Weights of a small masked image model: layers 14, 12400 steps.
Rows from block 2 of a small masked image model, named by matrix and row number. Rows with one number belong to one neuron. Each number is 50 + 12 x the weight over its row's rms, rounded and kept within 0 to 99. All counts start at 0. After the name is the row's rms in percent of the matrix's.
After each neuron's rows are labels from the 100 images, of 14848, where the neuron reaches its highest value: "responds to" is what is common among them. Only what is clearly more common there than usual is listed. The data: photos of plants and fungi (iNaturalist). In brackets: how many of the 100, against the usual share in percent.
# fc1: MLP up (model.blocks.2.mlp.fc1.weight, 768x256), inputs 86-171
# fc2: MLP down (model.blocks.2.mlp.fc2.weight, 256x768, transposed), outputs 86-171

fc1.689 105:57 41 51 67 38 49 70 59 52 53 40 76 35 51 35 49 33 56 16 55 45 51 62 56 41 44 59 67 45 36 40 44 69 48 52 53 31 18 74 46 45 53 79 42 59 34 38 70 40 56 70 69 80 51 66 64 48 41 56 55 58 48 35 41 60 53 45 50 50 52 38 59 52 34 61 63 42 45 33 40 63 41 40 60 49 53
fc2.689 124:45 58 48 69 46 48 46 49 63 56 41 42 46 58 68 53 55 54 16 55 47 53 46 51 51 33 54 20 44 17 38 44 67 61 65 70 54 40 37 39 56 43 44 38 57 48 49 43 58 54 54 59 51 55 44 72 54 59 32 48 56 64 54 41 50 58 51 47 30 21 38 49 67 45 42 58 33 50 25 51 55 72 67 58 42 80
responds to: class Liliopsida (28 vs 9.5)

fc1.142 112:69 35 34 39 48 41 33 39 46 66 56 57 61 63 44 65 47 37 43 42 10 28 41 51 53 61 43 57 50 63 64 69 34 64 31 40 47 43 47 35 48 49 32 54 75 45 37 65 61 42 81 33 41 61 51 34 54 37 35 86 56 63 40 46 54 36 30 59 45 39 69 72 54 46 48 49 46 50 68 42 43 33 23 59 27 45
fc2.142 106:25 42 49 47 62 51 55 53 52 59 54 28 56 74 60 53 36 57 57 42 54 86 58 68 46 40 44 48 65 74 56 45 65 47 55 56 72 43 30 56 37 44 68 63 68 57 64 64 64 30 53 53 36 41 60 54 36 51 51 56 34 29 81 60 65 60 57 23 40 43 35 25 50 48 60 61 52 63 41 47 61 60 50 51 36 54
responds to: order Asterales (29 vs 11); family: Asteraceae (29 vs 10.7)

fc1.222 121:49 49 47 44 35 62 48 61 77 59 42 36 42 71 55 55 44 48 37 44 30 24 42 25 78 39 51 51 59 45 37 71 49 51 71 09 64 46 43 66 55 36 21 56 66 52 37 65 41 51 34 39 55 38 56 59 48 36 34 41 40 57 47 34 34 45 70 48 47 41 59 66 71 59 31 46 77 33 55 51 32 41 53 49 35 39
fc2.222 126:44 24 46 45 45 41 44 41 53 59 62 38 38 65 47 62 51 41 32 39 47 76 50 45 41 50 45 86 33 70 36 58 70 46 59 56 46 55 45 47 41 37 61 62 51 35 47 69 56 53 22 48 43 36 50 47 62 21 59 41 47 55 58 51 53 49 52 29 38 51 61 27 49 60 49 33 44 41 60 67 34 76 87 44 44 63
responds to: family: Asteraceae (32 vs 10.7); order: Asterales (32 vs 11); order Ranunculales (25 vs 4.3)

fc1.174 106:49 60 54 29 38 55 48 32 30 49 37 50 29 56 38 55 49 39 58 44 69 38 52 43 63 55 60 48 47 63 48 41 85 39 52 44 43 34 37 46 47 56 52 53 58 61 35 32 59 53 46 60 65 49 36 53 42 51 51 67 41 58 50 44 46 58 44 45 32 62 38 85 40 46 59 49 49 57 46 51 45 50 56 63 65 52
fc2.174 082:47 41 33 51 44 39 48 45 37 62 61 53 77 52 47 61 62 60 48 43 55 58 55 71 26 58 42 62 49 36 44 49 28 60 50 30 62 57 48 46 28 51 12 59 35 37 48 50 47 49 51 46 69 51 50 61 48 53 33 79 43 67 54 55 48 55 47 49 51 51 50 69 72 55 59 52 43 34 56 60 25 52 51 60 42 40
responds to: order Asparagales (30 vs 4.6); family: Asparagaceae (30 vs 2.6); text has "yucca" (27 vs 1)

fc1.561 118:53 42 45 38 36 47 34 53 57 53 36 38 61 39 65 62 57 64 35 47 38 52 52 48 82 43 66 59 58 38 35 65 32 72 65 52 59 63 42 59 67 74 33 73 68 43 58 45 39 52 35 48 48 52 57 57 39 54 43 54 63 41 38 48 21 86 43 51 48 46 55 50 32 64 50 64 58 29 57 42 49 50 75 63 54 41
fc2.561 108:53 28 59 59 49 47 44 61 69 60 55 41 33 66 49 44 39 52 54 37 56 51 53 40 32 49 55 86 39 81 32 43 40 52 59 54 45 47 32 36 64 40 54 70 59 31 71 40 42 50 54 56 34 56 44 46 75 34 45 33 42 50 51 79 48 46 44 48 48 47 57 48 42 58 48 47 41 51 62 38 33 50 65 39 51 47
responds to: order Asterales (28 vs 11); family: Asteraceae (28 vs 10.7)

fc1.478 098:52 56 52 42 58 57 65 48 57 61 28 57 73 68 65 61 21 69 47 56 42 52 60 60 60 57 29 51 50 44 55 72 47 57 41 29 42 31 36 71 36 58 56 71 89 44 31 36 53 46 55 29 40 49 41 40 32 55 33 53 43 42 67 38 49 55 41 32 54 45 33 49 46 60 55 61 63 60 51 34 44 43 68 55 38 44
fc2.478 048:47 39 40 74 65 44 63 70 62 60 75 37 55 80 51 41 72 53 36 35 60 50 45 48 49 54 67 63 43 63 43 49 70 41 44 43 60 36 45 40 48 43 58 55 59 78 36 44 35 45 32 50 45 48 52 66 56 39 54 79 50 53 63 49 53 46 44 59 60 63 48 39 46 52 45 40 48 50 49 50 37 49 46 51 35 51
responds to: order Asterales (29 vs 11); family: Asteraceae (29 vs 10.7)

fc1.550 104:46 49 46 45 46 49 50 27 75 39 54 43 45 69 42 49 54 31 38 49 15 44 45 80 28 64 55 58 43 53 62 52 47 45 55 60 62 49 57 39 49 61 60 47 42 42 44 53 55 23 43 59 57 48 44 54 47 50 31 78 48 45 52 36 49 43 33 29 57 29 29 40 48 51 69 47 57 68 53 24 56 64 43 60 42 51
fc2.550 111:59 27 58 57 59 49 43 55 56 66 61 71 39 54 72 36 46 78 43 50 60 51 56 40 52 40 58 44 47 57 40 44 29 52 56 54 50 52 36 65 31 50 30 38 62 42 46 57 49 42 57 35 59 30 36 63 51 70 73 51 38 43 55 54 32 55 76 65 51 49 31 67 40 47 50 36 36 39 56 62 59 41 50 48 52 53
responds to: order Asterales (28 vs 11); family: Asteraceae (28 vs 10.7)

fc1.176 091:52 39 48 35 26 38 51 52 16 60 28 56 27 40 41 49 52 64 57 63 24 52 52 48 48 49 52 54 58 82 57 47 56 64 37 28 52 56 46 31 50 62 52 63 53 44 61 49 65 36 43 39 32 51 48 35 49 53 45 79 40 50 76 22 45 57 48 49 60 28 71 68 46 61 52 37 40 54 54 57 46 18 41 61 35 57
fc2.176 065:49 41 56 52 49 62 47 52 41 69 57 45 46 44 50 35 38 52 56 34 57 45 64 62 37 34 59 61 43 66 52 68 50 72 28 56 64 53 33 40 47 45 55 32 44 32 57 51 44 54 74 53 56 73 41 48 50 50 50 44 51 47 80 64 54 55 56 61 50 58 40 41 53 14 32 72 54 64 23 54 57 64 46 52 54 62
responds to: order Asterales (35 vs 11); family: Asteraceae (35 vs 10.7)

fc1.233 120:67 63 42 42 44 65 34 52 43 44 51 52 42 52 48 51 41 45 55 53 18 52 50 37 73 50 48 67 37 50 85 52 59 29 68 61 61 60 64 58 42 71 66 54 34 51 60 63 56 31 62 34 48 92 61 45 46 52 20 50 36 33 56 49 60 45 42 48 67 40 35 73 53 55 49 26 46 52 54 59 47 42 38 45 36 58
fc2.233 132:29 47 46 49 61 48 52 41 54 56 66 34 60 47 67 07 66 67 60 35 42 33 50 53 70 59 54 48 75 39 26 65 33 44 56 40 49 54 36 41 38 42 33 56 53 37 49 50 49 68 73 55 77 60 47 60 55 60 67 70 52 61 60 47 49 40 39 50 22 51 49 41 30 49 58 58 48 55 45 47 53 49 61 55 55 47
responds to: order Asterales (30 vs 11); family: Asteraceae (29 vs 10.7)

fc1.697 097:53 28 52 41 67 54 48 53 58 43 39 29 46 44 17 36 46 51 51 53 36 47 56 52 43 35 53 58 34 62 58 50 50 41 32 50 44 35 51 51 44 49 44 34 52 43 55 41 42 77 71 47 56 23 47 57 51 51 68 39 39 33 21 70 48 51 55 38 61 44 54 42 48 54 59 61 70 60 59 36 34 73 50 62 43 59
fc2.697 068:45 55 31 57 52 49 78 33 68 58 43 36 55 62 59 53 51 34 41 50 40 73 22 45 37 54 40 47 51 33 49 47 36 43 43 49 54 40 36 48 48 56 61 40 54 18 45 34 57 45 51 67 54 29 41 76 67 64 45 62 38 53 36 61 53 39 28 56 58 52 53 69 63 45 59 67 41 45 30 51 49 53 44 69 52 29
responds to: class Liliopsida (26 vs 9.5)

fc1.758 099:53 41 55 62 54 57 38 33 45 50 36 55 67 57 58 54 42 46 42 61 45 31 46 54 31 64 50 27 48 58 60 61 45 41 68 40 68 39 26 28 36 64 51 65 59 43 52 63 66 37 40 43 27 65 58 34 56 27 30 67 57 55 57 38 68 67 38 46 55 37 24 56 64 44 73 44 60 78 54 45 49 57 56 61 35 37
fc2.758 082:29 49 57 62 56 28 42 65 28 28 49 59 60 23 38 38 46 73 51 56 67 42 51 35 53 25 67 47 48 52 38 27 41 52 52 56 35 55 54 66 38 45 42 60 53 40 37 54 34 49 69 49 47 54 43 45 50 52 60 71 35 56 76 47 39 53 56 53 47 48 41 46 52 29 43 42 21 33 34 49 25 56 41 59 33 33
responds to: order Asterales (30 vs 11); family: Asteraceae (30 vs 10.7)

fc1.726 087:32 47 51 41 53 47 47 62 47 52 58 47 51 50 49 42 54 65 60 53 26 66 47 44 56 66 49 48 31 53 66 52 58 51 39 47 54 57 63 59 51 55 23 47 51 67 66 58 50 59 64 40 38 58 63 46 42 45 70 62 50 02 60 49 53 53 50 65 49 51 33 49 58 38 41 49 45 44 45 56 56 43 54 45 60 56
fc2.726 114:54 33 31 33 68 34 46 31 79 44 49 50 47 57 53 41 54 54 35 58 13 43 49 45 48 45 32 48 28 37 84 39 40 56 65 44 52 49 40 54 48 47 55 50 30 60 55 71 45 41 45 55 59 44 57 39 52 56 29 37 23 59 49 50 40 41 51 17 51 56 50 53 48 63 57 58 49 36 46 45 48 47 46 48 39 42
responds to: order Asterales (30 vs 11); family: Asteraceae (29 vs 10.7)

fc1.232 094:44 32 52 55 48 29 62 57 54 43 49 59 33 56 63 65 47 45 64 61 68 52 56 41 53 47 48 54 67 33 68 49 38 44 54 54 31 54 38 32 50 49 48 51 30 49 50 36 31 29 52 46 69 61 43 69 33 60 49 63 48 60 37 35 32 67 60 41 53 44 61 46 44 56 46 58 59 33 63 47 40 51 44 62 45 71
fc2.232 102:53 47 57 46 52 55 53 50 44 70 56 48 62 51 41 48 52 38 62 55 57 55 49 46 36 62 52 40 60 48 43 47 52 43 53 54 63 52 60 61 31 45 34 41 48 36 49 61 51 61 70 63 63 38 64 51 82 35 53 56 15 62 43 40 37 29 64 33 63 58 30 46 44 55 37 71 60 46 47 62 55 44 66 51 76 75
responds to: class: Liliopsida (29 vs 9.5); order Asparagales (27 vs 4.6); family: Asparagaceae (27 vs 2.6)

fc1.107 093:27 53 69 55 75 33 33 55 38 44 65 61 70 62 58 31 27 50 36 59 46 57 63 49 56 28 38 50 55 38 38 50 49 32 74 60 58 47 70 58 33 54 44 64 62 62 53 54 63 54 44 64 26 52 63 47 33 63 45 29 41 46 60 36 57 35 34 69 40 54 35 53 49 43 47 38 55 46 56 31 44 65 56 45 44 62
fc2.107 051:45 62 40 37 52 53 42 52 46 54 47 49 50 39 38 49 74 29 48 57 50 66 29 44 57 59 59 70 59 56 50 43 51 47 57 42 52 56 80 46 38 59 34 37 70 28 20 32 47 57 47 37 55 60 32 43 55 65 58 53 39 43 37 57 37 55 45 37 55 32 44 48 45 62 76 42 60 34 36 49 37 56 49 37 45 67
responds to: order Asterales (36 vs 11); family: Asteraceae (36 vs 10.7)

fc1.449 094:35 33 52 63 61 47 55 43 58 57 29 55 30 39 45 47 48 60 36 60 54 46 64 61 43 54 58 52 55 49 44 37 55 50 60 55 44 35 55 50 46 29 35 30 50 52 29 46 47 46 40 39 41 43 58 58 54 44 35 53 62 65 37 55 51 30 57 58 25 32 44 61 60 69 53 29 63 46 42 65 62 86 51 46 42 59
fc2.449 081:55 60 35 63 50 51 49 50 62 37 61 46 65 81 29 62 75 77 47 44 33 75 66 61 47 43 40 54 53 60 38 40 43 50 42 56 63 73 38 56 55 34 40 42 24 53 41 63 50 45 43 50 58 31 71 46 60 60 46 56 36 20 26 44 60 49 57 55 54 48 30 48 55 64 54 54 51 39 47 56 56 58 45 75 42 30
responds to: class Liliopsida (27 vs 9.5)

fc1.434 105:50 54 48 40 48 43 53 22 55 53 58 44 63 30 66 34 54 59 50 45 76 49 52 43 60 76 52 68 22 47 46 45 47 24 58 62 47 70 55 60 50 43 57 69 31 48 41 58 58 56 48 64 43 43 56 56 55 50 51 62 32 09 63 45 36 74 40 46 25 64 41 54 27 46 53 49 43 51 36 44 36 53 38 45 72 54
fc2.434 104:58 33 46 55 67 57 58 38 58 58 39 37 29 49 58 44 51 43 64 48 44 47 62 36 74 59 58 53 71 50 56 50 31 78 77 59 62 70 60 50 57 35 40 65 63 49 39 34 44 33 54 56 43 54 44 46 33 48 70 44 49 67 33 72 36 37 36 34 48 58 76 26 36 46 32 34 66 57 61 55 33 32 68 50 54 62
responds to: order Asterales (29 vs 11)

fc1.114 089:70 50 60 29 51 66 39 64 51 40 63 49 38 66 43 26 62 60 36 61 35 67 67 61 47 52 29 64 31 50 66 26 49 53 69 47 42 59 53 50 49 42 47 51 52 50 61 64 51 60 51 55 43 56 49 31 31 35 74 48 42 55 35 37 54 70 66 36 37 47 45 59 46 50 66 47 48 32 45 42 48 50 59 44 45 50
fc2.114 077:40 53 57 55 46 36 54 41 33 43 26 66 57 44 60 73 33 49 63 44 48 48 40 29 68 70 51 59 45 43 47 41 34 56 27 45 74 53 44 35 48 63 73 69 51 57 40 51 42 32 35 43 51 41 19 65 49 55 57 56 80 28 42 33 54 40 68 67 45 81 57 41 51 47 61 63 54 64 41 35 33 63 48 57 57 43
responds to: order Asterales (27 vs 11); family: Asteraceae (27 vs 10.7)