{"mlp_ratio": 3, "patch_size": [8, 8], "adamw_lr_other_params": 0.0017, "final_lr_fraction": 0.01}
Rows from block 4, named by matrix and row number. Rows with one number belong to one neuron. Each number is 50 + 15 x the weight over its row's rms, rounded and kept within 0 to 99. All counts start at 0. After the name is the row's rms in percent of the matrix's.
# fc1: MLP up (model.blocks.4.mlp.fc1.weight, 768x256), inputs 0-127
# fc2: MLP down (model.blocks.4.mlp.fc2.weight, 256x768, transposed), outputs 0-127
fc1.396 108:39 08 61 32 59 57 61 57 49 68 36 31 29 39 50 47 49 62 68 44 56 58 71 44 46 23 40 42 45 34 43 56 75 42 56 49 49 67 51 62 45 08 35 76 45 41 31 33 44 76 56 45 45 64 44 30 40 42 56 38 37 53 69 27 40 32 60 52 50 67 60 70 54 45 55 67 68 41 76 42 47 37 53 31 64 59 51 59 55 37 62 56 37 65 88 80 40 31 63 49 70 59 54 47 41 82 37 54 53 44 43 55 59 50 71 42 31 21 69 48 41 51 58 52 70 65 43 79
fc2.396 111:88 68 47 60 32 59 45 43 48 51 38 49 44 28 49 39 48 52 65 44 44 38 32 39 41 69 29 77 53 54 50 26 35 77 70 51 62 66 56 58 47 70 45 52 48 56 68 49 60 14 53 65 40 69 65 57 38 45 51 45 46 64 27 35 64 46 00 59 44 51 25 36 43 29 62 25 63 29 44 45 76 44 59 58 52 35 44 13 45 58 58 47 71 34 30 51 62 34 40 65 39 43 64 51 68 44 58 57 60 30 62 24 51 33 48 32 70 72 56 19 65 49 54 52 47 21 59 50
fc1.397 104:75 53 51 32 62 65 54 47 57 76 38 60 63 50 08 49 16 31 58 58 20 87 44 33 14 51 55 50 41 36 35 47 49 44 63 46 61 48 60 50 49 65 50 55 61 47 71 45 15 50 52 57 55 36 27 40 69 32 43 38 33 72 33 62 58 52 51 27 46 16 29 40 55 47 68 45 29 62 75 63 26 59 48 38 50 70 25 44 41 81 35 67 70 57 50 56 81 58 26 53 40 54 54 65 58 35 54 35 38 40 41 69 24 81 40 44 80 46 67 41 65 70 51 51 50 50 44 51
fc2.397 106:40 69 41 35 40 35 17 39 18 52 39 51 44 72 81 42 76 41 44 72 56 17 52 59 49 39 35 35 61 72 79 63 44 63 24 70 37 52 33 39 24 32 59 58 43 58 41 39 50 27 50 60 28 71 75 56 34 74 68 48 64 45 52 41 34 55 43 39 32 92 59 49 44 52 38 72 78 00 48 67 70 47 59 55 54 41 42 46 44 14 48 17 55 62 65 33 39 41 36 39 42 55 65 15 48 73 52 67 57 62 37 58 83 54 61 62 56 55 40 72 31 63 62 42 61 53 32 39
fc1.398 095:52 33 68 43 54 39 46 50 10 43 64 67 50 71 49 74 31 30 58 88 47 42 52 66 32 56 61 56 71 52 43 62 49 58 54 50 54 25 73 28 52 40 88 53 60 44 58 45 47 57 56 66 41 59 76 43 55 55 45 59 45 45 59 49 74 54 63 46 33 26 57 65 46 48 40 53 72 59 40 39 54 70 51 67 62 51 32 70 48 55 69 70 58 31 63 30 45 24 77 54 26 38 44 45 54 47 50 55 34 53 36 56 41 33 53 34 53 86 54 49 58 32 61 45 74 45 56 65
fc2.398 070:42 38 54 40 52 45 38 69 45 67 50 59 60 68 23 61 41 82 68 44 39 61 83 55 52 46 65 38 57 64 48 68 48 33 29 67 49 66 52 41 59 52 38 42 63 38 31 37 78 65 81 38 57 55 59 25 56 53 74 53 68 48 57 47 64 59 62 39 51 61 52 53 60 61 58 30 41 66 62 62 70 36 32 61 52 40 32 35 66 24 18 62 39 64 41 68 65 69 77 41 44 49 49 55 54 51 64 80 65 40 66 34 62 54 19 71 67 80 42 74 64 43 25 61 55 59 37 43
fc1.399 101:37 51 53 65 76 56 43 54 56 46 24 34 44 43 46 48 64 39 25 45 81 56 56 40 26 42 34 41 43 64 39 41 31 45 60 84 43 17 52 51 70 67 51 70 60 65 24 24 67 56 45 59 52 42 08 45 44 46 71 65 37 40 19 55 74 58 59 35 52 51 47 27 27 57 43 72 40 60 59 61 42 50 47 70 34 49 43 62 20 50 50 50 13 62 47 34 29 36 43 58 54 62 54 46 59 44 35 49 50 47 36 69 53 64 60 83 60 72 58 43 56 49 54 35 45 54 54 58
fc2.399 113:54 35 46 26 59 22 53 80 50 69 61 68 50 52 13 32 48 47 55 61 51 44 41 59 50 70 51 39 61 46 50 49 58 60 38 43 68 47 22 54 43 69 62 46 46 47 81 53 33 68 76 33 62 51 23 38 50 49 43 53 39 62 56 59 39 45 19 51 43 53 67 70 43 46 55 21 75 57 59 46 55 30 54 41 39 54 58 37 90 36 21 71 45 52 41 51 61 25 58 52 46 41 37 48 35 33 37 54 85 32 63 67 54 49 27 19 34 20 43 48 53 67 45 42 41 49 53 40
fc1.400 102:60 54 39 33 69 26 35 59 49 57 26 82 68 58 84 45 26 31 25 61 74 50 60 53 73 43 51 39 64 63 25 43 38 35 39 47 82 50 83 55 52 52 29 89 60 46 59 53 16 48 45 54 47 39 41 55 46 49 57 42 41 68 68 38 58 50 74 39 46 46 54 52 27 58 30 52 64 67 43 57 30 62 17 47 79 36 42 59 44 28 79 58 33 57 42 43 40 50 61 54 57 38 60 39 49 47 60 59 72 65 65 22 35 53 59 32 32 33 20 66 36 63 07 28 54 51 66 34
fc2.400 091:50 47 43 45 31 41 52 37 48 78 48 50 30 49 48 70 62 16 49 34 74 35 60 40 57 46 56 72 42 43 72 35 29 42 50 93 43 25 63 62 64 34 71 31 66 46 69 50 66 68 63 52 58 42 82 51 66 63 17 32 81 47 35 42 70 69 43 86 53 85 58 52 64 31 90 56 83 57 63 46 48 51 48 65 40 57 62 50 38 39 67 53 42 67 42 46 57 67 63 61 49 58 37 46 31 61 37 39 55 82 38 39 35 18 65 49 65 51 58 52 47 52 70 26 50 75 35 59
fc1.401 095:13 34 37 49 75 72 32 71 59 20 40 53 40 44 56 64 43 59 56 30 41 53 29 39 40 58 42 58 44 62 60 29 59 43 30 65 57 42 78 14 60 67 13 72 55 50 56 56 82 39 64 30 44 27 61 49 24 18 27 52 46 53 52 54 41 41 68 54 35 54 47 47 57 32 39 56 52 61 50 48 23 42 74 48 71 35 72 49 48 41 55 43 29 40 42 50 38 56 73 58 63 62 23 65 53 40 32 65 68 53 54 43 19 41 58 69 64 41 42 69 66 70 45 48 60 68 44 42
fc2.401 072:99 36 31 45 21 49 44 36 31 14 49 38 54 57 61 42 44 21 51 37 49 56 58 56 26 39 54 36 36 46 60 79 55 46 57 85 58 46 45 56 71 41 10 58 60 37 45 53 29 51 43 35 61 48 81 65 57 76 30 34 68 52 59 41 59 27 48 73 67 51 21 18 47 54 51 76 27 51 53 52 43 33 54 40 38 69 55 39 47 48 50 29 40 62 66 70 51 47 55 53 52 27 46 46 33 51 60 48 27 49 64 67 41 42 40 43 62 56 52 63 27 59 43 35 55 27 49 33
fc1.402 094:21 68 50 38 15 54 32 34 44 51 51 41 37 53 49 41 38 31 30 59 29 31 50 53 17 62 60 59 55 37 53 49 55 90 46 39 53 40 65 42 82 58 61 67 44 54 67 62 50 53 25 20 41 65 45 33 59 46 63 48 51 56 31 69 54 35 29 53 41 85 40 46 62 20 84 29 43 39 42 48 38 58 35 32 47 45 56 42 55 54 44 35 39 52 58 36 65 47 62 31 43 50 53 34 58 50 44 11 22 41 73 33 53 56 79 62 17 48 30 75 51 54 41 59 30 46 54 45
fc2.402 067:74 51 66 41 44 66 32 50 40 37 68 25 45 96 59 55 48 36 61 59 67 50 42 53 54 31 50 42 66 50 47 60 62 42 19 52 58 66 52 64 43 56 43 46 44 50 44 64 29 38 53 39 54 33 27 72 28 48 60 59 57 26 59 72 28 70 44 61 55 37 63 60 32 53 58 52 38 45 76 40 25 45 41 84 63 48 32 53 47 65 37 55 67 60 60 25 48 52 44 34 57 66 49 81 60 43 72 51 47 54 58 33 48 23 53 24 50 26 30 50 25 75 53 15 47 57 38 36
fc1.403 101:81 54 65 54 71 32 42 52 34 79 65 45 54 43 64 48 57 43 28 27 54 27 60 72 69 58 57 45 73 45 49 23 73 57 27 52 69 68 32 55 37 52 47 89 61 48 53 49 47 26 43 35 46 44 64 46 37 52 60 49 52 39 32 48 43 59 42 44 43 67 50 71 57 58 71 54 41 41 72 36 37 34 46 59 72 53 66 35 60 55 36 53 62 44 28 65 51 48 60 62 52 46 11 58 46 60 60 47 57 54 40 56 41 50 50 43 08 27 47 72 49 91 72 58 27 54 78 51
fc2.403 090:33 51 39 57 52 25 57 34 40 29 50 60 50 64 36 54 61 31 41 32 48 61 75 75 49 35 57 57 44 43 63 70 00 41 72 47 59 39 65 32 58 27 58 36 79 48 43 45 75 69 31 27 43 60 55 52 43 42 57 18 42 65 47 69 59 64 50 48 65 63 42 43 65 45 46 74 72 35 45 16 47 65 49 54 61 37 52 36 96 56 77 51 34 50 70 58 74 43 73 54 50 56 61 49 35 30 35 64 50 37 52 54 48 41 48 56 79 52 64 58 62 07 36 44 14 54 18 35
fc1.404 097:57 57 18 18 41 50 55 49 88 28 32 61 63 51 46 48 69 53 54 59 56 37 38 45 56 39 52 62 50 61 51 88 73 63 61 63 49 59 56 49 52 73 61 61 44 58 47 43 52 52 47 39 52 44 58 59 45 27 62 40 59 66 50 54 86 65 61 22 29 34 49 40 77 57 48 54 51 54 29 79 35 31 42 44 45 59 35 51 45 62 40 52 35 71 41 83 43 58 29 47 48 44 55 50 58 94 58 58 54 41 32 62 39 60 66 48 43 30 55 56 02 51 59 43 49 62 61 46
fc2.404 093:69 20 77 54 62 53 33 46 70 44 55 68 32 38 49 51 63 19 53 59 62 48 79 16 33 71 40 54 44 35 17 96 58 82 49 48 48 55 39 47 59 43 74 22 59 93 24 30 45 39 62 55 33 41 33 37 34 46 46 47 59 37 51 49 48 39 58 56 38 36 52 54 39 38 57 38 34 62 51 67 33 56 58 48 52 66 20 45 69 25 42 75 79 53 75 57 65 32 55 53 52 74 53 65 64 45 65 61 31 60 50 28 55 43 54 33 44 78 60 51 30 65 51 42 47 43 64 45
fc1.405 110:41 42 30 70 62 37 58 41 52 51 55 73 63 57 71 30 46 32 23 31 42 71 41 47 29 40 44 41 43 47 56 63 87 62 60 47 45 50 57 39 57 62 52 43 21 52 43 31 86 66 66 84 54 40 53 44 52 57 53 57 47 42 28 44 55 72 49 38 47 40 62 59 30 48 57 65 57 57 54 30 34 25 52 60 58 46 17 49 42 52 62 47 15 38 46 30 49 53 44 40 67 40 54 45 49 50 57 55 48 56 66 31 56 32 70 62 46 51 56 39 52 51 40 54 51 60 44 28
fc2.405 108:59 53 99 34 59 46 70 59 39 55 61 75 47 63 33 42 54 47 41 46 22 57 75 55 59 65 32 49 71 49 45 67 45 72 48 64 60 45 58 61 54 60 60 60 58 47 49 41 67 59 62 47 85 46 56 43 63 63 43 37 42 49 37 54 53 42 57 35 56 15 42 67 65 41 50 55 54 46 46 47 77 72 60 39 36 50 47 70 52 50 56 53 57 58 49 47 67 50 35 55 52 63 63 22 56 62 19 44 17 81 33 54 25 29 54 27 44 48 54 83 34 48 56 29 58 38 33 43
fc1.406 101:61 66 36 60 49 14 30 85 57 45 74 24 60 77 67 17 22 47 54 55 50 37 42 44 55 65 73 51 64 21 53 42 59 58 52 56 53 40 52 24 31 28 29 43 66 51 38 29 44 37 60 41 55 57 64 47 53 58 40 35 31 44 48 62 45 54 48 74 30 20 64 71 57 61 32 32 55 53 47 22 66 46 67 46 52 32 54 63 34 57 57 37 26 34 39 58 59 36 55 67 92 38 56 30 48 38 72 37 20 42 53 51 40 60 56 71 55 56 46 50 68 56 47 51 33 46 29 22
fc2.406 074:69 35 46 45 58 35 69 63 77 48 61 91 57 38 68 24 59 37 60 34 37 31 24 73 46 33 32 53 39 47 62 48 52 66 58 21 46 28 31 65 65 48 31 60 60 27 34 66 48 38 39 45 48 65 24 51 39 70 26 49 76 25 58 55 41 55 41 56 34 44 56 42 59 62 58 46 51 79 36 50 60 47 66 62 37 33 51 18 67 57 80 62 42 37 62 60 56 63 33 70 78 48 48 63 51 46 63 47 52 51 45 40 74 49 44 47 63 70 74 59 70 54 47 66 50 27 26 41
fc1.407 105:59 44 30 40 32 48 25 31 40 29 72 54 69 43 61 45 37 46 58 25 48 72 69 64 70 39 55 37 44 56 57 44 22 51 57 45 46 66 68 55 68 89 50 56 37 68 60 39 36 65 64 33 21 71 86 28 34 54 44 52 46 64 69 42 70 60 57 56 52 61 45 72 36 37 40 40 70 60 54 48 24 47 48 50 66 80 45 16 52 43 59 42 25 70 72 37 43 45 46 68 29 20 54 68 55 49 43 52 58 46 62 46 47 64 42 62 97 60 60 52 29 54 43 35 42 40 25 57
fc2.407 122:35 61 49 99 74 58 67 61 37 31 55 58 55 61 47 49 43 26 36 70 48 29 64 47 36 40 66 40 84 60 25 49 58 39 52 34 58 65 43 55 37 61 43 62 56 42 33 58 43 54 40 34 70 26 43 59 37 47 51 36 33 28 28 77 49 58 64 60 57 16 29 35 46 48 35 78 31 67 56 42 68 53 52 25 32 21 66 64 50 74 42 77 60 46 29 67 66 48 60 57 39 60 44 24 31 71 53 42 32 63 24 60 39 42 50 64 46 31 41 35 49 53 69 47 46 52 55 56
fc1.408 101:65 48 38 71 72 93 36 65 53 47 44 75 45 45 52 56 47 40 57 59 56 34 61 56 71 40 79 50 46 48 57 48 50 46 72 55 44 53 48 49 46 56 35 60 77 48 28 60 37 79 37 40 82 31 45 54 57 33 34 53 37 55 60 35 67 48 60 54 36 38 43 47 41 45 57 67 23 70 68 54 02 54 58 53 43 39 51 39 47 61 35 18 51 26 29 30 54 50 42 38 62 43 18 52 14 58 69 35 59 55 23 74 10 35 35 49 44 32 33 38 40 37 31 88 35 60 48 58
fc2.408 124:32 34 50 53 23 19 38 42 40 33 69 38 49 40 71 17 64 49 60 57 44 54 50 40 46 45 32 23 48 56 27 60 43 59 28 48 57 57 62 49 54 41 36 67 36 69 71 42 62 11 57 35 44 59 57 49 71 47 34 56 56 58 42 43 58 46 46 44 51 51 56 46 50 53 75 41 51 16 54 45 69 66 56 79 32 79 42 53 39 58 51 48 47 43 57 62 38 55 56 99 48 44 64 64 75 20 47 56 57 60 71 57 71 62 48 45 43 52 23 70 54 48 70 36 66 53 43 38